Rows from block 5 of the audio encoder of a small contrastive audio-text model, named by matrix and row number. Rows with one number belong to one channel. Each number is 128 + 32 x the weight over its row's rms, rounded and kept within 0 to 255. All counts start at 0.
After each channel's rows are labels from the 100 clips, of 14976, where the channel reaches its highest value: "strongest on" is what is common among them. Only what is clearly more common there than usual is listed. The data: synthesized solo parts of chorales (CocoChorales). In brackets: how many of the 100.
# convs0: first 3x3 conv (encoder.blocks.5.convs.0.weight, 128x128x3x3, each kernel summed), inputs 0-127
# convs1: second 3x3 conv (encoder.blocks.5.convs.1.weight, 128x128x3x3, transposed, each kernel summed), outputs 0-127

convs0.105 [153 123 162 119 139 154 168 135 137 166 132 101 130 196 125 152 130 119  89 157 145 121  68 125 123  75 117  56 148 165 146 147 123 114  98 163 152 133 162  96  47 143 141 148 155 181 165 138 111  83 121 158  97 103  94 143 126 187 107  80 132  52 111 139 153 110 132 133 165 193 143 118 133 167 144  70 119 140  75 124 185 153 156 171 125 153 146 150 178 151 182 174 144 129  77  61 145 129  87 112 111 170 145 137 119 161 112 112 169  62  92  97 150 130 144 149 183 172 110 102 124  85  75 121 147 151 140 120]
convs1.105 [115 131 121 116 100  91  45 141  99 122 174 138  88 115  94 146 139 170 137 109 151 160 148 161  95 129 142  77 136  82  83  82 118 183 235 130 126 135 175 126 154  72 129 127 110 131 160  85  74  90 137 130  92 146 159  89  88  91 144  84 142 127 127 140 160 128  83 144 131 146 148 106 103 148 161 162 116 106  98  96  31 148 127  75 203  80 109 121 106 111 126 148 158 121 179 148  90  76 145  94 135 147 147  90 104 142 151 115  98  91 102 147 130 156 110 134  94 172 182 149 161 120 118 169 135 154 146  96]
strongest on: note E5 (36); note G5 (29)

convs0.34 [136 134 122  95 104 162 129  75 110 116 130 142 121 137  96 139  95  85 119 158 136 165 163  87 132 106  93 100 153  88 108  99 111 131 141 108  98 125 165 102 136 149 136 119 158  85 124  78 131 139 149 112  84 110 107 117 118  91 130 101 181  55 110 133 154 141 160 145  90  92 135  54 104 136  63 104  90  81 167 136 104 128 104 162 112 116  43 110 128 132 103 131 106 120 149  73 154 127 146 126  91 140 122  82 133 137 122 105 106 139  56  94  71 165  78 178 111  84 158  89 132 149 149 111 126  92 255  99]
convs1.34 [ 86 149  89 105  83  89 102 132 113 109 130  88 118 110 108  99 100 105 115 143  97 158 123 152  92 109  97 170 104 136 178  99 133 104 122 135 173  84 149 180 118  94 191 164  26 164 116  52  99 107 146 128 167 123 166 159  98  76  96 127 152 125 127 157 141 142 140 121  94 133 135 121  94 200  81 115 180 197  87 121 153 114 121 138 172  53 107  85 146 105 136 102 156 123 101 154  94 115  74 124 115  77 100 104 104 117 142 145 122 112  73  77  85 165 118 102 128  95 172 164 135 119 128  83  88 111 128 129]
strongest on: note B4 (41); note C#5 (25)

convs0.59 [119 122  70 131 117 181 127 122  78  79 110  89 150 155 118 134 111  85  82 156 124  77 149 150 168  66  67 132  92  56  81 106 125  85  67 120  89 100 136 123 147  88 135 104 197 110  65 119  91 136  87  81 117 122 102 108 117 132 135  97 105 112 119 101 163 158 109 144 112 130 103  78 133  90 151  47 101  89 153 102 110 109 159  98  96  95  93  97  81 104 105 112 154 130  65  91 105  59 147 120 160 136  98  54  87 118 124 147 149 144 112 156 142 129 109 148 101 130 111 100 115 127 124 183  79 111 122 120]
convs1.59 [134 101  96 116 105 129 122  55 117 172 149  83 105 140 123 187 158 147 186 165 140 138 128 114 189 152 113  41 138  77 128 117 108  96 164  99 201 128 136 162 127  92 104 104  74  99 114 146 116 120 114 122 149 184 147  76 130 129 157  90  84 105  70  72 148 144 113 141 163 111 160 153 100 190 144 148 112 130 130 138 110 189 136  43 130  62  92 122 173 140  99 164 144 127 156 145  71 100 100 130 151 135 196 104 153 117 105 130  81 124 122 114 111 129 156  96 122  64 156 107 130 126 130 123 100 150  84 152]
strongest on: note C#5 (73); note B4 (34); note D#5 (33); violin (33)

convs0.10 [ 99 113 134 170 125 106 104 154 118 143 102 172  83  71 123 138 122 108 146  96 114 118 113  92 118 123 126 194 190 113 158 165 144 130  92 112  80 102  99 127 137 192  90 167 130  55 118  80 157 103 110 108 113 163  57  63 121  79 139 169  69 130 142  81 136  96 154 106  93 101 125 103 133 108 110 141  82 112 144  88 168 140 124 124 133  72 100 110 106  95 105 144 168  76 177 153 144 124 121  97  89 152 124  46  99  86  46 169  98 110 133 100 153 119 109 173 137 137 134 155 153 128 157  74 130  80 106 142]
convs1.10 [ 65 156 164 162  94 169 116  57 144 128 129 124 168 100  86 143 116 146 114 140 129 164  77 108 108 140 152 142 167 128 185 158 148 128 112  99 106 113 101 158  89 134  94 113 106 139  66 117  79 147 117 106 138 163 157 215 115  80 163 148 109  72  98 138  91  99 106 100 165 140 132 140 131 139  99 113 103  97  90 118 143 122 145 136 119 111 113 132  97  96 182 136  86 119  72 112  85 118  71  93  86 100 128 143 103 100 119 208 206  96 210 124 145 167 126 172 125 120 161 112 109 106 146 115 141 137  90  50]
strongest on: note D#5 (32); note F5 (27); note C#5 (27)

convs0.77 [ 95 157 117 144 118 144 121 131 143  94 138 109 128 119 111  91 128 117  56 151  96 210 140  90 103  89 126 149 128 112 162 171 143 150 113 109 187 115 120 159 116 116  89 134 137 113 139  94 119 147 192 154 147 121 170 147 109 113 148 110 138 166 149 145 115 103 144 183 156 130 134 158 147 145 125 130 129 117 123 193 121 115  98 153 113 122 120 148 142 127 139  86 124 156 214 165 143 140 132 148 142 120 139 136 157 128 156 150 116 147 134 135  92 140 130 158  98 143 119  72 150 146 175 255 130  98 158 158]
convs1.77 [ 92 151 106  87  88 131 119 109 113 111 130 126 141  78 109 114  82 120 116 120 119  95  85  92 102 101 129  98 100  99 120 103 152 101  73  97  85 134 124 146  77 120  94 139 142 122 121 124 149 118  76  84 136 130  99 128 113 115 112 139 173 113  88 118 119  88  74 119  80 110 125 113  97 113 103  88  70 156  95 110 125 104 100  80 128 109 118  92 111 123 109 166 120 140  16 125 123  85  69 111  99 100 119  90 106  84 157 175 162  95 133  78 123  71 117  49 102 120 127 124 108 119 125   8 104  89  64 115]
strongest on: note D#5 (46); violin (37); note B4 (34); note F5 (28)

convs0.118 [103 124  93 146 165 124 133  96 158 150 136 131 134 147 115 177 185  97 174 142 150 140 132  78 119 106 152 122 102 111  86 136 118 135 150 154  90 150 103  97  82 195 192 176 175 133 112 130 109  89 117 110 195 128 148 134 157 125 143 118 166 121 126 134 115 112 171 200 121 170 157 108 150 190 162 121 106 100 161 164 182 185 168 177 136 150 165 160 142 107 185  99 100  84 135 142 130 129 138  92 155 170  64 171 111 143 115 125  71 108 145  79 185 209 134 161 182 114  89 124 117 168 111 120 125  99 176 125]
convs1.118 [105 125 142 119  67 108 103  82 130  75 158  85  80  50 111 136 114 114  85 131 145 195 138 134 109 113 159  76  99 117 149 106 121 115 120 125 123 115 162 151  84 101 136  97  98 145  72 103 144 137 126 138  90 100  79 111 149 122 116  92 198 147  99 120 129 143 119 147  62 111 133 102  96 170 156 139  90 195  90 132  90 148  86 139 158 144 109 135 113 138 126 103 166 155 147 147 114  89 104 132  58 118 135  66  71  95 215 152 162 156 152 121  70 136 126  77 160 158 171 159 126 144 148 175 126 137 130  54]
strongest on: note C#5 (33); note A#4 (28)

convs0.107 [176 154 129 147 152 144 188 115 160 135 156 134 115 132 135 156 205  78 113 136 104 122 111 115 122 154 156 105 142 146 116 114 149 155 174 154 111 166 106 131 181 188 116 137 127 124 160 127 156  75 122 155 116 178  82 134 155 189 124 124 149 130  85  99 106 126 109  98 130 149 118  64  83 108 124 159 114 120  77  81 228  89 148 124 121 123 149 179 167 147 132  59  80 168  90 129 186 170 107  86 121  98  83 162 136 134 113 161 103 113 139  57 203 117 112 134 117  78 177 127 165 128 125  85 155 144  93 117]
convs1.107 [112  98 120 115  80 135 100 135  91  93 151 161 120  89 125 164 101 133  76 190 106 193 165 114  97 169 115 105 114 164 173 134  86 129 143 125 170 107 107 146 133 175 163 118 168 112 192 157 130 177 140  93 108 130 131 133 108  85 196 128 140 107  97  84 131  86 131 100 154 109 132 127 107 125  99 195 107  92  89 172  57 140 171 140 126 109 138  99 169 177 152  99 139 174 159 160 102 142 112 108 122 110  64  98  88  70 102 130  88 108 103  68  50 108 108 122 117 166 125 149  51  90 117 135 126 119 103 111]
strongest on: note B4 (70); violin (41); note C#5 (29); note A4 (26)

convs0.35 [159 161 157 154  97 155 137 135 146  99 153 171 122 110 147 103  68 163 156 148 156 123 151 168 105 175 169 137 119 134  90 164 135 101 156 109 108 219 158  97 124 153 114  65 122 203 117 104  92 139  98 111 104  99 100 146 163 184 152  92 107 146 105 228 162  81  84 151 148 125 115 110 150  94 136 146 169  82  88 138 139 102 142 136 124 134 153 134  63 113 118 131 153 117 106 124 128 127 119 224 126 167 127 142 155 126 115 148 100 116 136 151  47 165  81 182 162 194 124 102 116 117 130 153 101 108 103 146]
convs1.35 [115 131 146  81  99 123 108 121 121  86 110  77 155 119 100 142 172 156  93  66  98 220  91  92 125  82 105  90  63 144  83  98  70 137 140 161 133  79 147 111 110 151  84  92 119 127 101 104 156 117 130 125 168 104 183 140 130 127  76 137 166  98 135  36  95 116  80 121  72 105  95 122 143 129 144  75 101 118  75 106 162 137 142 156 125 137 133 140 139 107 157 114 122 165 104 196 116  77 140 138 124 161 123 129 136  99 178 149  94  91 205  95 107 111  91 105  87 123  97 105  80 165 154 161 106 127 151 109]
strongest on: note D#5 (61); note C#5 (42); violin (36); note B4 (30)

convs0.91 [100 111 167  89 123 104  86 111  67 157 109 123  74 107  90 141 143 117  94 111 109 125  65 117 122 137 134 116  70 109 163 144 100  87 118 109 127 151  81  95 101 104 121 126  88 116 158 109 124 123 147 139  55  52 160 113  92 147 140 163 133 103 101  84  87  76  91 102 137 107 117 128 113 130 106 114 141  90 133  63 120 138  99 177  89  86 127 106  97 163  65 125  72 128 105 110  97 128 114 145 120 122  65 113  97  98 108  75  91 109 124 107 163  91 104 103 102 130  54 132  80 169 147  61  88 114 167  52]
convs1.91 [ 59 136  69  83 143 148 140  61 174 159  99 150 108  99 220 123 115 117 129 132 135 131 139 160 102 137 152 174 102 124  83 119 162 103 181 114 113 122 186 100 102 137  99 174 160 144 126 131 126 142 137 102 130 162  68 147 123 152  38  95 207 170 103 118  99 119 104  85 106 127 125 109 112 155 122 134 198 145 167 169  85 160 159 137 148 131 149 111 148 136  91 140 146 143  49 128 169 171 123 176 110 147 117  90 137 140 132 166  88 133 105 127 151 127 138  90 170 124  72 122 180 132 161 127 134 138 192 154]
strongest on: note D4 (51); clarinet (32); note C#5 (32)

convs0.127 [190 120  78  95 141 127 127 140 116  96 119 147 111  62 168  38  94 123 180  71 114  96 110 143 126 199 135 144 135 113 109 143 128 143 176 137  81 102 119 148 126 117 104 124 124 155 140  78  82 233 111 187 126 159  87 107  98 147 145 158 150  80 174 114 123 139  82  60 123 130 130  92 101 146  70 137  97 132 128  75  92 109 103 194 132  78 168 107  96 181 118 102 131  91  92 121  99 138 130 121  80 149 189 121 122 136 113 109 169 105 117 154 111 127 133 127 133 174 157 156 119 154 141 146 148 179 120 122]
convs1.127 [130 116 198  95 104 132 130 145 128 146  95 155 140 172 161 153  34  49 138 105 178 168 156 132  99 142 115 106  83 132  87 138  97  82  96  96 169 141  71 159  93 115 120 105 101  74 106 139 203 101 172 111 216 136 134 160 111 100 187 136 116 141 120 150  51 119 112 167 139 103 128 142 119 111 122 124 134 146 119 161  99 144  86 143  67 141 114 140 134 157 113 142 109 179 111 169 110 131 130 114  96 173 153 176  94 100 167 108 147 135  81  85 116 159 114 189 112  98 144 121 114  79 112 134 142 102 152 169]
strongest on: note D#5 (83); note F5 (36); note C#5 (36)

convs0.61 [ 91 154 136 137 181 161 200  90 104 112 179 108 149 145 100 187 159  92 130 121 122 116 116 133 164 132 112 148  92 133  78 133 113 160 136 110  60 226 163 121 143 136 108  73 176 121  92 135 160 183 102 127  88 152 110 113 100 112 148  79 215 127 102 116 109  75 111 169 103 120 153 146 152 173 121 141 151  96  96 101 170 106 127 139 171 105 110 143 201 143 110 108 140 115  95 102 201 116 144 135 141  96 135 126 156 104 149 135 119 161  93 166 120 145 123 130 111 104 131 165 122 104  50  93  89  73 172 144]
convs1.61 [144 109 150  88 111 132 185 155 130 150 153 156  82  94 102 135 145  88 163 102 108 178 135 122  51 142 132 101 127 133 174 126 121  95 144 110 169 116 137 134 164 129 194 194 104 132  93 107  86  92 138 130 161 127 131  46  91 117  92 142 137 134 169  85 174 114 181 100 149 118 144 135 118  94 118 152 178 149 100 170  95 125  80 103  62 111 209 139 106  98 145 135 124 124 154 131  46 184  78 148 134 147 134 122 103  96 196 143  97 112 101 164 123 126 156 101 121 174 109 124 132 118 138 207 136 154 165  91]
strongest on: note E5 (38); note G5 (32); note F5 (31); note F#5 (26)

convs0.5 [122 153 113  75 156 108  93  42 140 118 100 111 135  74 122  70  54 128 192 142 116  70 142 147 142 132 126 118  98  74 100 117  80 124 161 160 154  72 128 133 132 114  43  70 158 129 164 122 165 177  95 149 156  94 161  91  92 172 182 148 134 120 130 156 169 161 123  98 143 115 119 127 173 138 133 139 107  70 179  89 106 127 135 180 146 136 128 140 142 135 141 197 113  99 115 144 148 117 103  94  84 124 127 129 153 122 169 117 203 142 130 109 130 173 132 132 122 147 146 137 168 181 100  70 113 129 121 186]
convs1.5 [105  63 105 117  67 215  54 161 116 109 145 174 125  71 141 174  84 136 101  93 147 119 102  97 128  84 159 103  98 141 141 123  56 102 162  99 117  89  93 135 100 117 130 124  88  55 133  83  98 100 132 130 177 141 154 130 114 138 130 118  68 139 120  76 100 161 146 196 103 146  65 175 123 149  64 140 111 158 124 144 198 133  88  80  90 109  99 156 134 145 101 101 106 163  78 139 121 143 107 116  62 121 114 137 123 148 151 136 135 127 141  89 108 110 149 102 109  97 183 124 133 102 126 131  96 156 148 144]
strongest on: note D4 (63); note F5 (27)