config.toml
embed_dim = 128
encoder_widths = [64, 128, 256]
residual_init = "scaled_by_depth"
lr = 0.0023
orthogonalizer = "newton_schulz_5"
steps = 15200
Rows from block 5 of the audio encoder, named by matrix and row number. Rows with one number belong to one channel. Each number is 500 + 40 x the weight over its row's rms, rounded and kept within 0 to 999. All counts start at 0. Numbers have three digits each. After the name is the row's rms in percent of the matrix's.
# convs0: first 3x3 conv (encoder.blocks.5.convs.0.weight, 128x128x3x3), inputs 72-83, a 3x3 kernel for each
# convs1: second 3x3 conv (encoder.blocks.5.convs.1.weight, 128x128x3x3, transposed), outputs 72-83, a 3x3 kernel for each
convs0.75 099:445441441504516566508543526562553487485542488552557530476479443488520514499495463451488515509560564561535535473543538467453461473513499543523466512498467461394420479488491455545577510520523483478437486508533482504470469524579589484494522471499418423498459435388515600584453492498495517525488509505498450480539572497552519514
convs1.75 096:535530489554528482584559509444470455493555564495488526505459467471479459546551524547540492526590545431465497561469452464467501465444461464476453501439495438505559551494428552552560506490510485525495476511545483538548513490487510533563496535529520547522420456521527522499430412428481458460549487476460407429483575579440519522
convs0.76 101:450503485454418482567555528509462470505509506566506466504489515531531530513476508445523493462533553500503471486479483496508507477494532485501454509524509518438519535537440453466491528559511400471485408559570391521537528574447483421438532566497443457438509515491478509505518489512586527505489500502513490471437516509522532442
convs1.76 100:495497507503489543523529479544577487469476470461432470527505521473526467502463482446456422478440500450447441480475479489466520448460520492526477586550517495567496497461503515523473508501515503472445510446456511450472477469435490468464481554562469471457474489462484465481404419448451547497530554497509503576554503451492480601
convs0.77 105:521542539500520501500511518544522493481477473543538561473496517467512542467489511472514449486527520487544515485516490511529538467467503455526534454479500491491482535533468465475470507522489505452508611549587643556593506511465485520537458491470462501473520540520436450499494493485455458451481475472507534481492529520539569522
convs1.77 102:479461459497478458488462480505538537450488480470479436455502513429492467469503481450475509447467504430427485441492513417423411423460484506557544421499526502565595486473469470452469502457474456464433458453443557546556485522512464509508463491518488476461512506500455467453448440450507504483463515477454418464497448486461432475
convs0.78 104:418417435461465485596541416464444462474500489496488467505520489522513507481514500625501425477437485504509508551547506550531507492494517528511468589460492521492548492472501469559506438454487479467462513493454518494470501501527509517528458452526541481488466467540505567521503517504494525527511552509467478489411498557514564567
convs1.78 106:480499493523416455497484505539536545492525479481463400448480499479515542469565517451454460464455529497572600549551523475497526456412417504472453489438495507500562502495539549535462551505533494479511482435464464464460502486522522506502522529450547494514433468534532546557493496501456501531499458480491502519511517496496482529
convs0.79 108:451499510441450467486503499499527524513505545472475557481491531509489549478473494477509527471525565458451526511488498508460536496489512511463453469487486412504529449539531508507487480504508377442560378483620377446559453475505409478471385541505558507512531540517468486491454494493463498487506483506475502515470467528499453453
convs1.79 144:525504512529527497575498484491478474500483528506526524571488494570600555505528537512503496486463505488513598441504425508474515483487487570452513539467442613483456504468464553566487516485445392437468447412457538426441486544453493529479535516485463506487561490505481514522537497502518493461514519467476533500463506456448472495
convs0.80 095:462450497500500488448490501503522520504512558490462484463462474508519522509489472617595582487520493486476442499506502425427451580591631514504501480564568527507479511519552509521510534526491547505468540530521419424387512551575489476500465433468449426436494452394546491610497510474557543522490502502575578563518566562484473456
convs1.80 078:490494507546517464510489495546521491513521497507532528472493530537533543516492505521524507444450439477531491576637572447471458524478449509497494513434429416421449509539562474499447501512513559553579567584576444465467465448458475505480500539477547511477485469494457451472480457455476473506479491501537493518513435382525580599
convs0.81 099:464420433491541512522555528535556544485472454453442490458474465447453440492516474482478446512499534505578590543564557552562546452434446437488486445469447629598596506440470391367365480492497472503408477486440479497499516529494476462514449501483487449489582551568512502477480495521456497510528533524500503505515501497470496517
convs1.81 094:425473469504562531558565539482519542508529551522495470477415416488419399525483500538501454496470489424448468487492493463502522536508475488487469410494537486497519511503489455460498536524506477526545514523554488505502514509506470439484449453473533500535466497508466435466464470484559541473536527527456512535478495478554524552
convs0.82 105:505488457462451442471476441436436437510498503463468465493545520508504475533511493516491492497514496511566591516542550491487509556559541481535530551520526556544487529516517465442421454465476553620575500574554457506470533559544516536579474478490483449454522460433538486450523506493504492507560514501488475504442507500471500488
convs1.82 085:466488519511517492427452467490485462500528526538539556524531502536515490502512494508512497472467472511538520431427436485496519524526536536582537552562520478489446459421426481492490448434454563552564508502519505503500479498477482548532433415411448506527427437461499499482435465448478501487461474457549532502430437436574557518
convs0.83 101:492432436447475467491484458510520539487503510482512552512544559451453446520514483440403387467557543546465475533506508499498476499515512491533462482509453520479455418425449543534479466514540415397438525536565469488526488550445476461430469470470583508507510511541482482472506494489500498514513491479478496490573563498462452484
convs1.83 090:486444481483506488480480503530555523436443475412482470427473489528473471448464489479461499527486491563574608463473489514480488572531505433461491474542487507552523459459442493543514491505451455458428568519501427389444481476420509505566494538516419405431511460476484490516465496501489473522524492529515483441548525552430438451
convs0.84 109:462463499455483532463462498534518494512476471516481498531500503476441463519501450508477509492473523538462448525465465511479490504465497470433422445446460464450465490517526493513558517507527488597554442523494504601548538513522466487465459507523557482483568504500510441434456489493463494510483497537446482483478519504474519523
convs1.84 125:468463527516479494532478496530526517499488464525511471503496431511527495500496480502508468511509499496503487451464485505523523483491487544577585442508489525589548492474500517512503538508512559549547498492485562532498494472466519512477464504466443450488455485500465456451463468444513505499486497494475490513485487554462467536
convs0.85 096:485495450491501516465496523517505515472480486422436469468472453450441453436470512457464457503481442561580524501539537440469485444481492449407364456463432503526521480457496538563559526528526508538525474505511461531506625521499519482413459456481547602554450451471485509528576600555484496507508530510468440515476454469511465496
convs1.85 085:511454438456471480483478503457483473455505484488522485546542536512509509462500525544541525526481460484483448525530496523493488471461484467513545566531517510476437499521550466441468498477497553515523542523495504471482512493469517584592446444431472512458507503506553537491560538517512516503531500482448533510435444486409442468
convs0.86 102:477530457484504481515492489614466456486475511544542513522487512549523522503517537516495481520511483552531473505488525481539501483509498470425528431493554461477487506496505519540504508462443424466526407482591428482528549582478596518484504516480414492562525477458471525515496521475520503476487507474616415479564471528541454506
convs1.86 131:472471485489365432501556550418507476547491438495505527506530508548490465481439522549563539563549546475512487513526457516462442476492491531533468514457464484472510545583538461508484501543506441452477513506498524457480489479429566552466507484409572586509523518494539482502487501476542503466503515518542530424525541474473536557
convs0.87 101:464462499495491483539511448507481483508481491472458505505496476537510474536513525519493496574478425572541472519501479468418460516511551564509476421434470529497487431529582569487510580518512570445402646496360653513391589434452461539559446483511509508491482488570441441475531521492456487502491520539432597565544483486558472527
convs1.87 090:486535473458521506599518472529490454559483445474496391496485432485545455413574519464555532410497540460477515498471455468513511467442512457468495453554507481511468429480545451513540504561458400410446519532457462476450509506466444482504548540498507511528486466461489515528525470480555551493487493492502506511556437520521532457
convs0.88 104:528488453591568540577597521546545554556538511513474443525543514490457471512537544507517500495454450551576584498508528515481494497495524484477487478462462497444463496528541446497508495482465440487466442492447420435397443436515443454481543466471532541533516531507404396435539553563514532507467462466479477471490476477502482502
convs1.88 124:494474445466532520462489482465495515491489509494500515562528528528491476579588548404388437475474468443458478565520507483518489505460461412443482464471460514482482520519496412459397496539490567596588505548542537532525484515497527471474483403383513503516428444498568564530483506560579594537559548562452499541572584551488481457
convs0.89 095:542507467517481472568562543429422454507514507493472472476473512436455474452443429551525529525507495472467503513488496508490467510497518574598527508530447457480443473455472510548521501502503646536574614457458615501472493498499467529516462488502519557552536517463538494467542544535509516535508525505473506519526548543520500513
convs1.89 117:440441417517477437549494460543481468509473445515467488513528535514532501480508462487478472482459447469461439487494492481476458485461460476522544423492524502557558519517460531502463480491459479459491571536552561545506485511511469486464484483466504497480464453447473511482497471466506477496490483481488431498462461483449433443
convs0.90 098:462412442509537523566487505516525522569534476517456449499475488483469467494515533580540564471476472552525503476519506501523469513535512481545533498508496477589553478505510448451475461487509520426475488459496487449504506487487532560586589599450485502486470487494515475454523494506506543520477474429425453499476533516446479541
convs1.90 078:429432438502536515532503512526502517485466463474507462470493487434448464426445478476473464553509473500464485527506502492544514493494481511468466479521563448463492526552546529515486498555480542529515488480542571565558509528551463448457505519476474473493468455442471474465466497551456506499459438429537534579446501541410481477
convs0.91 100:534521478492494512447484459515545568512488472478463467473506491525516513452459449501457470550579546396467457526490492507537558495479484441448466486435456564525477540501552487525562480451430452507448477533496381424435544583444496493474490470464474469483540520563474506524477497509447462463489511487523505525554578560500502513
convs1.91 079:536520526513470462431481473502532532495529512518534499465461462542562575503441454551546508502489477480497485480480505554614640544534539496581555490475483524497491530487489601580546525491470497510508560554526531545498483432484502497479508443432519517511519491441571567544508521464543548534516531511483513502537579545470473450
convs0.92 102:446502507494493513476491524467431456502496504515490504507537524450457483496493497528554551510472474486553508509504524501473502474476503641626498607559556528501522480510561496468511509461475417493506447489487421435454555566505478509527464445407480459462462487528541521535480484488455456443515510504515481484469400439456419458
convs1.92 101:519525493425450481489479527514514501528515467527498480522524520566575525503536508479475512433464469508577582454436458443444444540537507521546505420418441508548595512522508504495463486499519472476473549506484537527532521506531549562547435435437480474494542482497525486473511503535504481488534536509482482514487481491529517536
convs0.93 095:478509485456477490514541547507540553482510534522538500490521491504492480488469472533524487506548481452451470488477485520546572550615579463470478558555422467476457498460486436462456514513543489493454568540498372410433570529480546542514487495432482489490457487507411461501469464466518459426483508517437475499485507477452463476
convs1.93 056:511517512476466478456503501504494494473485486416464455503500450528547545480463476503507479567569552481516504478441481458467503474441509555566500433530514487560547536541489538538577528569545500505515559528525537525494484555533495527531463559564526489474453429450515487450530481511512536521473485486468476512474493459463490460
convs0.94 101:468430472508445490527523466509508494477491481508488492521508489489479453526489476479482509492461490503542506449461442493527538456440459428497470506447480584608581508527503565546554543539550457450443490482473470470439536584523519457472546533512437505546501476475496495487487435471527510493494509533502521490503479466442446470
convs1.94 117:445473501414415427549553514513489489448509479497460434523560553453518513473461495559550494596616587431425476480509465490489529571533516412552565506541502532489489492455497493514487525458509545544552511517555496530524452463459498497459514583544506480486530515499543544583524525515510491497533513484495471448521612582437461524
convs0.95 097:408496481483488496482516540506514506487474520484496489451497509517511541520525539555561534519534436448492491483471496451463502460467479448494516511495454503513465432435484442469470572549469535534507467476435433451439542474402521542433508528502533538506404436444467484460516507498475491483446426431420496481437546501506544485
convs1.95 084:574464483529485471517512494514511471494469484477501465561592567518509514542514473536495493537543539501469449510467477541497536523487443548550620478492522545539479541533496498458463461449452541472498508504482504453462548541560472553544529504526564499450550469475495506534525539521490545523455464442473444429471516496450494504
convs0.96 100:454477494497513478522450415561503512512469491475454480481493501487512500474469464523591560443440454530510494473476486565518506516520522436419429451449432459516550523526452557526510474464469510540505473488464513559520442396412461483545459529482440471510485483502535516498467474477474476494510525541560556483501463485435392474
convs1.96 107:481487560459463489503481443544509466538532534525551494472475471462464500506474528492482471482480497565593554567545524488486470493497498520496494508525510540538499507487490461502486518546521532529566540551560538528546530582585492478436531461431518488513493508526482462437527534563449509501455472495505496476495451466532509536
convs0.97 092:525521537475454475486541543488477443460515512495520541481505490514536532503452459453470450480511490520497508453448435403416424503524490515466433509504470523433447606617572469531513459479455512465505503471481561494467489404463501479440540521501490502452432468448440505506509498504490521493542537509562540506467505480561522476
convs1.97 070:542530520526512545564558508457473448539574576543521510538527522481516519498508493469467502533524517476452464487513519492447429484420464459442486521506535499517510491495466503495473568569512474495496472457505533528549511553505475444429502490539482481488503513516501494482442450494549543522472468433559629631571514491509565538
convs0.98 104:420452464484482490474497497456458482537492445514470433461509496492503513511522500494447455457538531566516488489477481501522521520533514520592529543596499509536469505488479577592565526541502540534551484488542427391433496505514521543458513528519436405443518528556508494497489506520487522527548533528497464480516453456546502440
convs1.98 119:493522550492545507458473473585519546507504515494524540544488531480506510526483488521491467548512458493496517461460507484483490466463472456498511466526531482449445566573499471521509516513555505471502486468527483462492479459497521539605478508492375386435463486502508483510464490495462476450507514529508482566497552548484477517
convs0.99 101:518450453448453480523550546489474447479507491505535525472453448524503491495480449426455513516495492456467447533555527492513493468452442343452486523532509489497513507517497507533538474465448483468493523529537499472499484500466487509484545519471620560466548513461528528512524518527511462462562553534443456449451496481505561572
convs1.99 107:550563531469448430529551514492537516529535523535519524513488477391444479489450480502486462468469497557563571447453477483508506494476489558524524456476532541534510438430462590581565459482493512519522537506478473445466506469475512502491467453475483456483428454467554550534567612636477481457475464469478448428474551588514501502
convs0.100 101:403486492457460474600498467475555476444498507483513448539517566519486504438496540438531527506467511485475457507485498519533475409483492449553574445452481408455441552533453458553490491446492459543609385492527453496527531468484509499551551461457478483496533591480527527497493486511481473499480473465506509518489519488469476569
convs1.100 098:550507511490486495582564533524551549467474524504560580552527495464510475499527497533504533512461468533526546440518483498557530524515533517518509578515462520516458563522475576562521544525578449511468374474447426493499471533546480469428408482454479474488428513495572488482478423507468495518495493514471515458509537437492509458
convs0.101 101:450462472530479459505521486490508491462507553511475485480489481430451461484486504495473498557518535541506526556559548478460467542558537506485468491494497588499502524522500458441510562516521535569524464482455471468404454493504533506510496495521613572555473468489498487493450452461496508493483486482508504519531510533561483500
convs1.101 130:505502537495544507484486464486477479509539505534571542533523473455457407468476464543507467529561567491421447482423398481437466581617589531576581537491539503503517402453554505465473517561568578536535544544561524496501478544580504493502519485525450442440460470464469446470487485477542534590466524522503502551428433413519520489
convs0.102 095:497496495527490448454470490517514527517511507547542546517507515543527502478499513503485488491540541482494505504555533494471470493530545417399464588570464464497478434471480471498500523527514538568543416449514427431455466487464477503496571520424473558597523499484505465480451486494488497476541556527467419424516488468543534490
convs1.102 083:561617588494534526500501506489470528503510516448476499485478455422496521490448477499436420545557519462433438393440464547518520535525510571507453480571575422451447464486495433484497539508481508476520542489532446433478509528521510488518533563557457442489482466456529498487506520488453486459582522524482547548511524559528502470
convs0.103 099:499517520531520578503496459552546533468470482590510491502471505472467475438451482482515471523556533468452497511512553448447442485507527479503539462456484473459597451470460515553554519516556466512513468473439447462412509553556491465515547574573544609553478424489501593562524576560510492517452446431476500506567489451565566605
convs1.103 094:468435499534548526527504540435450489508574556419474480467491519478503508471488519573579522474530543425428498510434433450444455517459457524507472500480448474490481489540482507449389454476501484520508473508520430470517419474423523504478494521500534580545513447441499512507466484515513514497523520530480472488479486486490512523